{"model": "image classifier", "dataset": "microscope photos of single blood and bone marrow cells", "train_examples": 48542, "image_size": 32, "crop_scale_min": 0.7, "horizontal_flip": true, "color_jitter": 0.1, "cutout": 0.4, "targets": ["smear"], "num_classes": 2, "arch": "mlp_mixer", "norm": "rmsnorm", "norm_position": "pre", "activation": "gelu", "mlp_ratio": 4, "parallel_block": false, "dropout": 0.05, "inner_norm": true, "moe": "soft", "num_experts": 16, "moe_every": 2, "expert_mlp_ratio": 2, "slots_per_expert": 2, "shared_expert": false, "patch_size": [4, 4], "conv_stem": false, "layers": 8, "width": 256, "label_smoothing": 0.2, "loss": "cross_entropy", "residual_init": "none", "optimizer": "normuon", "muon_scale": "match_rms_adamw", "lr": 0.0049, "momentum": 0.95, "nesterov": true, "orthogonalizer": "newton_schulz_5", "adamw_lr_other_params": 0.002, "grad_clip": 5.0, "gradient_centralization": true, "steps": 8100, "batch_size": 128, "epochs": 21.4, "lr_schedule": "cosine", "final_lr_fraction": 0, "warmup_steps": 1620, "weight_decay": 0.1, "adamw_weight_decay_other_params": 0.05}
Rows from block 5 of a small image classifier, named by matrix and row number. Rows with one number within an expert belong to one neuron, the router's apart. Each number is 128 + 32 x the weight over its row's rms, rounded and kept within 0 to 255. All counts start at 0. Numbers have three digits each.
After each expert's rows are labels from the 100 images, of 14976, where the router gives the expert most weight on average: "place" is the part of the image that holds the peak. Only what is clearly more common there than usual is listed. The data: microscope photos of single blood and bone marrow cells. In brackets: how many of the 100.
# router: slot weights (model.blocks.5.mlp.router.weight, 32x256, trained with AdamW), inputs 86-171
# up: expert up (model.blocks.5.mlp.up, 16x512x256), inputs 86-171
# down: expert down (model.blocks.5.mlp.down, 16x256x512, transposed), outputs 86-171

# expert 8
router.16:095074191080097170128078099073170136136104167135110081185153120091159166141128116072153128119106119137177142148164189123101200183155124092119109150190125184084105085134181099221129090131151084105080097124183173135074165118102112129164115169158066086170151084
router.17:145091135085104173116147168127164113145145187171171140160117160162107121133111092100173066074113091127148130159102175107085146149159153107138152098162152150133161153174178155159135118164093167097120185144130203088095129078138125130177162162166124173178163083
up.0:121112097159148088088071125112106078160115144125096118089200104054121114123137142144149124152171105163101089122141126145078088104135144096147131146106103115130115144181114105192141060135112164152122120115115113138123145138105135060133205161107083184102101109
down.0:147094168173109117147152135153129080127135089139183137184140183122180143147127159075118141085122096120178122098126099143148215130075111193151167136156134159116154138108152140113113145162079168129087182150095130080117123112161106122155130168112136144160099099
up.1:152175119184074160097192138093156053133126128131116137095163163105128134134099134155155088095159103126092114141138068147137138113180149163098086105120122145131089106093102155105133114140125109194100149174140108160088131122088110182148106166160088153124025080
down.1:134142097077164119120081081170122174123135129110120067167100135147135100127082074119153152208138170108126120115122159159147131082125071085120137148159100112102090169130170080126124110140120190069148108123123111089166178136183139095112133088077203128138186184
up.2:169139144104165117075115112090153164122161142150085103135137138125106191130136163088126139130174173157107107157076117095098123124164118165109199151171084100194094164172156235140125092109131213122044094101137173115109189147092179143162104125141164184180125107
down.2:147130123143102112127134113183098098114125148140150087117106167140125092205219114154098134149124096141136140122141117101146104107150159091169086183144170144106176112135124061096090126158161073123144101148148128173145158173135071128099183133149099125106162116
up.3:148072113124077112107104144136110094114120161169113091117172076144136134081183128121175142143182176096118091109166173153084158057194082189157110145106134152095154127144139146118152105146122138097165125171074141160136096159149094086123255115112111152132066093
down.3:137118147094181155127085107117127167159114177107181122137193158124080172141113067170141180182172133105142169132097171124148113135066143122088100119167140163135122098178080114107083156085110127160164118164137161112111180081080167137100134116120113091172190073
place: bottom left (39)

# expert 6
router.12:136129182132083092103124141147170126148058136209106084181136147139151151177157090094122100142118099140171085118173109100094184154169150075128179175149110168080123106167147174140091107169140104179099120123138157122106104078106168086116115093138081137184041165
router.13:090110184133113172146063102096101097108109157189183152154120120145091145135116132116192095107081096159152140134131118158121142190171145129087139130142173176069165100167109115145122198158160103144102147148129143142090102088104163080146106133185128158160122141
up.0:108173112125085131174116136104173120087151120063093036189138100127117114147175149102113146160089187146116147145152199091160139114161121138116185167113124116110127152104124109145136142164132104102119082103056158171113133160224134181124163207161146189161104136
down.0:116100078087171148135135139069135137156140083143113105140098132131123167151126099132074138102175066121101078180082122144078067123131109115066127150229116161102117143162148149170094131086062186077090112163153144139077132129123128076151119120091134150101192124
up.1:086091088137121101138142158108109133166158104146080110176129122158107128146129148089133125123127132103138099084117156104114107083115096078092112124121088160078166152071167104158053027108163099173169134145135188138124111136101137138146238162115073085103089115
down.1:163161168127138123134141167112156101124136151142141174165150151071123123135082170178158121107160125150123149161124128181143134204147216148159135120183187100131113136164109173148181162134119121141176144088105130114156118190185098145098069143187201176170118101
up.2:208130121170098114101148162122106126144096102110156124145101150157133124066070142091126111176107063081123123148150123108126131207088098103152091150151091067087095191158098036153141147019092136133110074066147123127134155129154153075099122149133172163158163106
down.2:134110096098117087151171110117144158156098116110112100134138144111108082118167174128099123152105128121108127137117183118106162132148122210146180187120127116087141088121174218144121148185123181157120157127141145124136135117117108118179112131136135137086165178
up.3:064118124135203094113133155101087149079132134091143131192178144116146159154126137135179115167145173128090155143091114152096102145162098103149083102118149118163189176122125130120119171116100148106135181143141124164079129144162167086077155124152167092142179136
down.3:171130206130072184147111106159083141100116093204117134100098090193110119125159108064161154137126071146135107116166119078178169119112173187153099146160139112110042091150101110086160098155136151164106037129132111097137158129072117164135118130098110133125098146
place: bottom left (42)

# expert 5
router.10:136081160095122177137151089107106128075119177093150165134160114152172120121130104091134061135094139083109132096124127101101186189123200071106119137121144163144139139175178121149117145197095085127100154103108153127121135123177165093114134128154125145127124121
router.11:154125104100151141132134092136101139124080198104133100178153142144141155144137154124106098093141077120118102097134101175086155146161124093159103098189139175139134121193173094187107118161073155152145128112142132178119160110179114112115161155134096170137188083
up.0:142125139162165139101171136128143147106149112138179095093089116131122154134130146170117102090133126127088122140094194127159151097148164151120141166185106141134120113150123158114085133057130080148150171165101135166119185136138170177091110060107117086097099149
down.0:109168141099089077117160088097143128152102130204143152095155143178173118188169133114100163161148161128045129124129097157111168090089118121178138082121181153112131144142102097133118165160184104138132131146164173179109078143133113082197099115150137139164126136
up.1:145087165147091105098147120165161104111142093071123122131118112099163140154087121128113110143124097057168077104154112137118128047148097163112113118118118083224133160116189095118152163065125129113122184101147117122148096108051101122113191123065183132160148171
down.1:101132156120192162130166163091160110159116136186078154104167183191049130096133172071144086069144109122122165149129167149142112152138162134165127150130163119106096127136039172122111191146114165158175115104154112136136055132144103178140114139155106116125124102
up.2:167173132071114144155131106078145134105074103105144145132114137158152186130098108163200161136145128060098182138130167110120178091110127121176082136141121105132096166128133116114164128174151132128141113103056143120155081163086164114140055102117136136179129163
down.2:110102085155109112131093120186138131135105158163096123135112168123117083097153123083117092116144144177136087127120087134161081204132175104107190099115118121104157115137176150107068136102136154148143150154179107165121177099193130137151127182174163123072114109
up.3:126168175184185131146089128129141127100109091113159171153129118100107148094187127142143049087108107196140084116153180125162129100148190137138149162099107110139150101127162167147082097163141122147154101076114074177141152025115088133069162112142106087115076140
down.3:148066076101066157088148122090104068151118117151119107156091134094121142153120174195067162155115175133145136137146112165122100125114097158156106064092170158145135130094164117138198141098150095089106166162181165120160075180110109162131154134148125209169147143
place: bottom centre (30)

# expert 12
router.24:100108143105074145176109128132072101078095126115206133070181141142109151154118093057158124143146131111096159143075126156072152145183122082114145103189155135114136073206173116134122144208136086097085127128138175126138108105158169116093084129170110173119165161
router.25:128086164120089148114150137116164174091147176133202112172136170149161120182131108116121092146093165164149123121083128136085147141156122057120135132242163134094119078144138146123084143169171080074132135145149115097118104112183166090125146167116123092138174080
up.0:108126161134141080115117105107118153051167152133116061131101136155131165117102131090147104155166129097133162061164133113081173094154118117138123183147165123153089107170109169141101099136175095215165105116125172114164105152136090179119170147093189126167127178
down.0:157100071133124156098142184174167129194095113148120184135167141131151139128103134147127165108081111118093084210144144150217057114114121163131124108109142079103132173095151084141129121132131144103054161139110121173115156106141172103092109129136074078112117117
up.1:099093111142173089089125152166127221100174130126139155179133171096077137194108083175122111107114172150135136112095121161130133119212104175116076178090094123115091156207118063107107139126085082137145130119142159104163178141134130089104134102107178101137111078
down.1:211113083085083110139117108109201107122134085137140094080092142115137112084131154145108147164113130127100151130149084110135137063068134149155152148107163112139124156142157100163136184153176134077099138141114152140122174184093127100115146130195101156121130168
up.2:081107172114096091081111132159124119122103186113094120124144083087146100125155104128135146106137142148110085118168121137090124068208089105119136124103118255115155121150127084144138101129157114106090099183072164162143142125120072119088255122153107162089105136
down.2:115086148077160119111170110106118107095092106118171130156173198113176141114093173115177102154208125149128146082073112148164097127125142078110139106117144142130163121126167128123128114076136084128131112141138121186129101055123154112079145150082104063181190130
up.3:156165094060121160101141113207134157116140164131103123126103151186112101139110095086108152114093066168125134133190130125147219154124123133132135079121122082152155136121095118091118090144082212127079062122125144081118097125092156155149207123132133119131118126
down.3:105083131139117121154107127125149083119125133083115082094154125157117104123165130140149118161153098118128053110138166089111093113147152069179129130184090194085104101177058139179051113146098141171226116126125152167192113202193076121123135130138152088063187119
place: bottom left (86)

# expert 9
router.18:149145119107084121148134120159098144120110154133137138107167148167128136105173086109151131061153143101179157071135127161084170149150151096219155174181143174111110105123152143181084127122146113120089100137149157106081167115184114110115164164153148124087137152
router.19:120077183069128105146070155119141114142158141143165117155124074079148121096092118082166135117130106110143135100111102115071165178189176119149177152120146155094117062124198165151088122139125120047094093147122186131083072123126114151180132152111064100172127151
up.0:141147083127197092098090075103144113142097164103129083154141063119120140110104051072164093165154096150135120106102143128202098140168062136152124171196134083185113144178150138101136127169104181123128086117107119082089118108118133098146161094179155138189123160
down.0:129094140127061152131147178139125132112124114154122146117103144139112088115170226167133130085134104137114125143129116133078218136100199157108139097087138153094128137116052112111093118134151146127135143113108162127144120134101141164093069162112134130077142139
up.1:116102131103199099134199188088137128123093088078131098101123140131122178141121078132144097091108175162160134145128109088144106103064102133192116033115052080240153149068112128107129099099139129117134135110190123126161137093114173112117120179086145138167143124
down.1:105160161193130145134078144136168121095159105143151125175148145098086103071091148146086046150160083102120128141189158128132134116161141122121085175071154098077083158162134123083121143125126141177176135127090095115119125150133016136179107073073169148027106167
up.2:109104140074080095182144150123108120138150095140089081100187187191129077145138097117132174148159128132140103122142172130076170115105147137161097176142084143106145113100139100147197100185153099066148074139123157135121129110155085132137235221151143105120104076
down.2:156153116100183135095127127122106120117112137101127171162108107123171122121149102119177171134113131124086158130123112110148128129170163093055097113147137156096158158154120169187078086075143151109202117126145146152157119090127144136112118078085141110148125098
up.3:102132121160219089166141092145170174129105147153175129134109094145116116146152084088149111131147073169128125199139117110188206179116118137143145111172109159128093104125158100153145123103173112158155141077129135153093088116144106068087142108104130079108175123
down.3:135091129114115113113107148114112175168179118106113153122163123079117101110106181165170068111090146114155143144190146153089074074166108132100113189073187103059144161129116131098155137131131156101139085144126109127169149181047177145136080153165158163137128140
place: bottom centre (27)

# expert 3
router.6:114140178143095155168092105124118139086077133156132155153153080124121155178141025094142110110110059133087106101126129099129121169121169091152166124131121167126156108227108191107141111181141150137129093156127149076132065121128127050088129073133125151183123062
router.7:126092142133107145089109119121184085086040175199112149153125119111126122156173070088102094086138074144172115099076134149135131198135137094153190182130131184096150131215152175171120106173127086134102109121193133123064070132138106132095115074157083174112070111
up.3:126133199127209109140123125135138145110094123161161135142151086135125075140064090120184133132099028071135141163159133125146112089126116070090103093128095174114111108144117129152135130101158118085165173228137155123162113134161135136101214141079139140143180091
down.3:105141162179148086162103133074106095183117125129140113164104150120128152112067165139087155185108098174140166119120169148144070117156089155160096145078108115122140124158137146109142167111060078166147112117201093145145103137095080129181137082100144122139142197
up.4:144139087116135154106158145192119122142122137124109101136124129068119072117123234141142167185162128185116072139148172112088096127183108131140073155173160195116175055143076128130132099132139081144086149138114163134142161123139065173184209159107118126162145170
down.4:136116160058172091133061077118171110116081121091144177118113075176134165124142070088125134130169108124088165083102094104132140134097131093099165125132111165139129162134174137102079108077120123091122100129107130134077124126166185129122166122109112110140161116
up.5:134113140086170102110189150098134152112162145167201121202152169118129120105124141138114169164159084076077107147097125122206116133138091114053158085213117111095155068130128213125031122125088155131135149141148137097111145062157113116111110143107121147134148106
down.5:121192142178094061146122125156146104151095117131127181109124134098182089168155080144129132075113110207126142084150152118081082105143168180199125121087149135159129187095128100134124158153139080124100146153176083233166115174150124121155164106141139137111129190
up.6:144128132094124159166105166177133151097154092182128106168068132161159123136040127115137136124140174094150127144114111113130146177138142149153170119196101190093123120108153090188073171052145036143133105171137105116135172144141155090108092097147162104104169093
down.6:121124123130104121137141100121091139140130186133109201137149154141090103123170130094092126068129117108102153142149154134089135127099187136096130087085132121155106133141122149050119109157146182134118151090092132162111110088095061122132145165113082097144064123
place: bottom left (39)

# expert 14
router.28:087118211122097102159056128090137119087058158141122124151120119141145120139180102079174130107074153086148089079143156088140160219180110104176169197120160142102134087162156164144141118216168086121092144090177136137134124095138117066130143095184111166121119144
router.29:083131146130060098112143133078146144093135179165130143105169093135178174158179096038109063101152097135172117128111140139075120152154143081120169117122145129150165117184152134134143092147131117113079119095151113151086114112114163133109116147119148097125179123
up.3:103114165078142084102104134158127098158132111135103110178191117114142111138075126112058112136171103190069122124155101168104074155114137126077142049118110099109147109144121125150154119060184123175139143104116170140166125134143129137096123106184130103115199107
down.3:150103122166124153086144121158167117158121130147143165112081148135111169133104141134147106132053107095240185148183145096133144114168112174152138177176193101189116088116157157100122080125098169112113177153170070173106113118063103158141120122085127097179054120
up.4:125172129150135088094112122146130104178150117138143107109143114131101107127101204134134138102152160178121035089161149180158129078099082168142152134087083118180198133190090178100114180116159166170080122102130100155189042133098151142171129103107121099126104158
down.4:167107126118121175208129119090148144126083135127114128072124073117120195157192113135098170105084169150101129154111112077142148173167195107128164139151134146154097169084119149114134133152117144026110107104100135129145188093157138044112173118115170167169140125
up.5:140142164114090113076080158083144122127145135095152116128134086140171113185148155187124115119087157152060118085142156130162095141170083077064059115125135199147138133142131078131113125152076129180137164177104075164144131089151173170113175031078170154106084125
down.5:089128111048148103160160134131101080127083110153133095111122181115121132128093141114095166179096130104150107137093170086152175141125102164154138099127124158153157097114114084148096113144144166153146195169127189120113140184151087101148142141135070103151160138
up.6:082129169144180140125111152163097150178076134135126090117202088155076113132115165136113133144155121109101138159098134120194150116133083115157102061132201149169093166108097126095080137075200096133184151147153118147150159158097047068122097078041095099094102159
down.6:118160148116098113075168094103129156107147106158142135141071128121163152149120102106176117122102136154206151096136162161196121135132137139172199124065072085029101125134143142102134068158059150145100125170128143091121145099101185170103121159150163135142159123
place: bottom right (36)

# expert 2
router.4:161148135137081190150104099074149146129110179115112104088157150117132115095141111099159125100103122137177178109152120130133171204180145110188138104137144129153086078143113121202162079135128101140108112054167156133117101106147159067084149150189102109133127164
router.5:118138139119078162104139104127152136143113133158120099118178066097124163108114138100160072121125140117159161067119174071078136130176117081170142183175150148119119084161089151130102085113142092181037081115139110100050123116093173141164151131121133129141113173
up.0:161112152183116111097104133162148071105144158169138147100104047102165194175122180108141165136083206098063116144101145123136125089187127124182138157180117127160189131121131122127106082166117134116137142148091092110149051130125108139061117099085123114133104193
down.0:125155121072172097158147148144129174151108144140143089164121165172094146132131105136141146159169059160169104127105103096193127148089151134074128116148135199077120161113107152170093182102170126111116136161151148130093185123161170105122125174111104106134216112
up.1:118165125104061091108115156178188087110108139117099066149199156133150132058134102127130117158138160078134079071202137124143178186178097174143073126094070173130095161125093146062114150106159181141126109178126099167081156111086157129082112125164180121107151101
down.1:130116119129174116150171159068111091098231154106124132113123078104117119168108223125090093118106134171119150156089164106117146093160144100088159142156121114125133096116139117157101129092117124119143182118115145146161102140167068107129175117096153158117099129
up.2:106133118113146131152122166109099126087078163177103100142124123083130100070114178090147161136093127190102118111163147142200137147175087092143101148125156212098137101153113107167150117144118116147134086132142171156160160178098077103132205154111134171087084171
down.2:092152105072126102100094088106210117100148111110142152181150101124135125130105014104117172133126085100109101155098135146101135115079132123058167131106110172137154113143132125106088167101162136072119078174109150124087121076158160128105149110116126122149147123
up.3:136069180134118123084117155139193096113154078105132168150166173109180193159106181121148110134082127164084133104132085133128116104146174156137122184126142152107091163153055110160174131104134120096111115153063124093095144096154101173122084123120129134120096165
down.3:123129099100181095168170077106114096165078144143122105085089065163091093153147092145143133125172196150115126141076104144170124184163102130134121102140088154102187137125174096140076090171142138181113161067144118144108135143134193098174138208141112104187145124
place: bottom left (44)

# expert 15
router.30:152123158093081125133115087102087111159104186117148107128093099080172091129100067085191091091121120129166190110158181155096143149163110151157189111189157168095169087132193091138160092107157140141133138143154193174072161097143165108136152158174121114166124085
router.31:106097139144151128118157109070093099089135159147187120147152117136165122117175095141156111151116117155189198137138141111128126145200145076121197153131129198172156155147170125135132136179136132100160148117141130110104093136175185100142142124101094183158176087
up.0:113152158146063145121183114118122166091115171058135116197145101093162159163173129087195090131087190167113117132161112163090113143106159144144084124112185168117095133097167161202127128124099115076158186093133147086126087093121136153085143187119138143176126101
down.0:154113098115175214189121154141115093163135129180122187125115125154117125091106151164117074095137094129155131139134153091150140104072110143152155136143118073157103172134119099091106092121151154139127000098077166139116195121080142096140089154101158127109153163
up.1:121112184126126111158136115140138115139152066112110116130195154096094104078112115161117138165159065113170115165133113130120078085116127112108112121131110154108098131193132155098116132159102062077153101123138096161144131171112127136131121125138139103148098109
down.1:129092081096118120106114152166104091149098160165114128157140090158147148151191161140124092151125168113160135080125106152115176153165063151172096110122129056181114124077161102154123152107162115174139201122135116078119107058130157107087156132157102165089182218
up.2:122119047079154123128180172115107139086129104174124119089129180122100095126079130141107120137134182118101144105106099123192099116166180129147108101140182151098124146149106172144078108189120132136090093108101132112069091129136142206127181187167166132152137144
down.2:093095102147104108139084118126147125169166168075105110124155073148115083084155112163100135103161095161139079115175173158074152118098110142081110167146095141143146160153097110116126163070084114128136185159077135119123166140145069123116111097073146169092125085
up.3:147125154175106086114162114134177096090119094112146119097107137133121152080155069123137135135148124162128075107109115140152110042076114147144122108193078078154146110164090141147141089107166153149147096103147112152156181084148175160148129095069097106108108147
down.3:135112120095108095057168153143167099200111125171107183123141146102120091129159164143123129100171167137095150089146133130161127183172132137130159108030159176146140156127115067105061193148064100124137183118166167153145121149109129119109138122150128175104158125
place: bottom centre (49); bottom left (33)

# expert 1
router.2:107082094158109185169126148110088173080145138121118122120161096142108097101129100102122092085153171111143096147137096085119092131153150104142183114165162128076131100141139152193063114173146080172108112124107110122078092078154167119112121168128136133149131111
router.3:160164123107053088168143079073139160136126099134163116132161154101177114155137100083174125120107091110122128125177174159089134166176124143104185162109157114171147155120145125167137142168095105078162096125155172134104096159104212091065088182142127140159153135
up.3:133180143104193089145097063127145166093104153080148163136117183149131158133162069131103143098098041134125158099130146107188106120135134147125146129071124094132079098098127145111138106157164093144108101123142166128135160082122103149075180089106119072159114149
down.3:118094104104086087107139144137166107191126087194162120094159073086091078102102146140113086139164198102142078163123077140079126120126126141104103127171134107137170128153066108136103106128137154137171155095124104163141089177123117129174095154154127186161135127
up.4:112108174156116126076141103164155137095174134140089103134104141107111123156124128170064141114147102125086124163087133157143104179095121131072103076130098149102138158197106177152113222144093160079121149112157157109123108101189110121162115098128204118147108102
down.4:132174120134113119130099106117057115166064130149147155123175095111155145103106129117157140115072180122153072137155096112113134132135170146185143146134166113142088106086181065113141060144133094152061094113145107117106090150131157119132136150120085095122117223
up.5:169133155176109129080153119150096096120135119089175149063079094079149148161072176143167094064113143114144064091137190121160145070130133091209127114166153084176122163088155044113195151146090130138122151128165089131137097166106117147113153089116092066150095174
down.5:089159119071164141181138161117142139188149121145120108199171137158080165125063152126126119163104111106131130191121092115137143146116130147098168136076115209085117126108103215120118137160181155149161121141117137140145112133138165139155106146128179095095135162
up.6:132131132177143155119060103140158129163140097133157164140163082079126133158123153178135074128126115109141127172131106102169104123082108146146082091143131092156139070149086150089093165120126161162112124200158181176106129146160096113129130102145148143125157128
down.6:155105093144101080135162148119129162071142134155153060164048119123137104091115103135097135160150120171142127090146075076146132165187171140134157129065122140120100181108090148107122140165144045134125111114087079138093179101105121136113142120076143160093114171
place: bottom left (57)

# expert 11
router.22:141095115153104099095102146097160138150104132185088075110155076159117121123128142108086101087086145123124139101153159110100178182163123101121159184089109166095115058162159135126109088155160073183101112120177149124136135120178125072143118140183097147109092096
router.23:084156133094138110173082103144145119148075147112155118156143157126164147185155121142123096148143146080176137043129144114042185162158103060079152113096149108155109118187190126157100141149168121129136128073129177160091091117105133060100162124169152104099142100
up.3:081103107177158145153130110113101085146117127160100097143139145161137145095116134108099157115142113171173203137132149119147146108140131081169152148109121089135164143157091149124071129046167138195130086065134142141146109116126136154103121117100114084087125180
down.3:139122140143105211111151070086219104101179136093165196084095130148115113222118129134112165135088116129062073147130120135118104095164118170087099119164125149154084139120117063081143134181144121128165147163120123147134120135097122133151081149163139194132143097
up.4:141091177164156171157123153094162105083097117173156142131090130116114134103162109143093086139150146199089142204033090155150139100160161187073132140131112178137149114090099127109073123116064117136188129175156101148148119085129134135128118183135061094090106104
down.4:116203129100072121113148124120075132166124122097137126078173114145170110109108134134137102161092143102109104063172123113125097124098064094177117068154099090127100120113108146135146123137154156086074127071142128111126140150131086127159129071126173118128127165
up.5:064144092179165107067124104150110129093112056116161116135115148145074103136133071107168070179153150147133105202107103181161141144148127129034156157107138143140094118127160147051095144127125093150076165121115089183151105170156131083068185141109081125087182107
down.5:110155158131163122153146137130121167167140200193099127147117095154230153079147134124142119045098186146172126123124166108173158136117129173224139146146134043087123186137068178170133091156142105173174130112112149087105113108115116158172126115157164120134107154
up.6:199165110137136082088178145143092115157093079090151097129104125136122138155157098084088074150152125152119092140179184132149110091090129181087195099075143007147146137099095138104172120107162139152133157074144099139159166087164122161142131137135111143139084135
down.6:113110124077090126123098136054166153136147117184126136151111110151149100163190160150117147146182086121146136138123105073048113173159127125135102099165091189118080137154147123111132045146134104112128116143191156128130128118121116123172120071152187204119137123
place: bottom right (32)

# expert 13
router.26:101115170108094144126125103137121136155119164077127139133136092125150117088166121070121110136111111169122144155164171121145107169151174086095170129191130136174164117190138116146189125129136099060100141147159145115161092090170185083118124119140101143141159149
router.27:120062127097125173163095105075100136123104125080203097125175103079118100131056068073126129137152121098148093061120118095132162155183146075150101133137120129155125105175133143175151091156056148110063107135118157093177122131124192137088059151116069140145096113
up.3:129105107084102150063102128112119068162120206198130112072147082102116093134111132125139174161148127152144089108154163124111130108157086132117087120124153255101148145126122090124165142145124164161115123215098154148154148120107144084087238189117126190086141117
down.3:100170108083184136205094100095090106097108145119162128166143138098110124126096101137109108123133063159134187097118111134139148080087139093166151133122103142184151092093117096107170122077094111113128106152066118133143127128111110125078155143078152111177137109
up.4:119157069128159112152230144166093171096158113162135173182107143099171162064160103139199070119128120101096108183110158146169086127141145125100162116156127159161160109133086158122110159144054103164115100132187106133119049155136092177151128185131103095123170179
down.4:129163136155080094137074094117138118108126084100153147096134103080140090060143077167054127116041177123151151093067114090172082078095099073123126084109169107110110098126159117129152131115124133080075164118110128111072185091134144122079179136146151155126064156
up.5:102165181089109119093176146105149120169147103105054139122157139110093143107128138129143104116091133118153138130121157115150115124067159143140168099087110096098120179106132098150158142130092114143126093176132119145117115125166184118103165181184104184158147149
down.5:096161102122126112142064127105139153124120139133169090061084110139077129141113093109074109143139141138124134170124163168054197105179171119104103164178104174125151121146138150122104116131155146168132120182121136130172109118103033144153130100110174105117097133
up.6:091156093158173153176138146125081164132178165088155078110096138104162159167051149089158124098127162158132177118099134117165125139103161129151191091141107134159080161170128170088160186159094177150084186093083132154109115099110153119082122124139125119120144180
down.6:102152094151120094157138115112145130140102089137061154143055132150116098109109135194114114112110178095131144127100143091160127080128101127128078114118140128141157128068110102097127122078160083146128152125183089095139163119153146174138158163117102082119070156
place: top left (50)

# expert 4
router.8:089106110147130154109085108089102108118151171173097114105140111073173160087094141147121065096158146090125108122089120121145166146123191107093121176183171134113155102179077131175132113168126168159132134126112159103087138079131170129114164140189096153114165135
router.9:126134128086083101132112095110097152110085127174107175165168095072134158138150059114151119102079135102111075101150113100060140228160119145111190125126114134134141090144131152129107102204120169175097098098164143127101147135169092073106134118160111112154166149
up.3:152081127113096105073109110089109128119132100126055164104126040118103100110124200123156138106168165162083130127145129129120095068180108133111164153121130121103099123166159065164168152138129135139105116151103094130113123142081130211189231084126118152118132104
down.3:108120087123164140153085127143165067167085129122160091154194157129106129117134087116163149136151105114184078129119104105123094151084129119126101112128094204172145126180036166100064127114144158093100150100147113061137089122102174099118146197062099087116127133
up.4:118135145176065108113165127130162136158126126056120115087108142169126176163107100171131165170062105148121163119154056145102135122121106138105057153186108058140128155075155131120174131123127135092117175173131092062111096136127172115128130069163132112142168119
down.4:098129103130191133157138195124105173164097169185089137140163086099131115115137170120093064088128148137118088211125200126192137134142136179157164085095147115119114098132083139156103132114133177181180150051101145190154150158105095154155113214090096088123096150
up.5:136116143124066113092075174113067109167107145171124145106160098135045104121162145102113201170135121117121085150190165114088155083181074118151111127110116174089161163138157109152148118149077165113117106144058115137130092118110147113130236184107145170088118125
down.5:115126108119199158167058098133116166101135114127144105105163163104147123175112095134142127150234116197158163079142130132088145115064109154101105153131091161155139071156092154139130083106144105160141178149142157149171152176091113076124148101116125143141209104
up.6:155126108146163107150133137124100083100117134156150128109146132097112108132191143084098128143115119100156133163120139149138126102132098117164083100134065247092084101136127085118169162127194138109088141230115158144132117130138094131073161114177054070106138128
down.6:132128158079135128119163108110122129091139141114156077180083133153125100150036054140106165128139144155113168141136088109147102095142138130118110131155117077097109147107131224147088096119069127097094122106166089096096137129197143129115083099057192161163152139
place: bottom centre (41)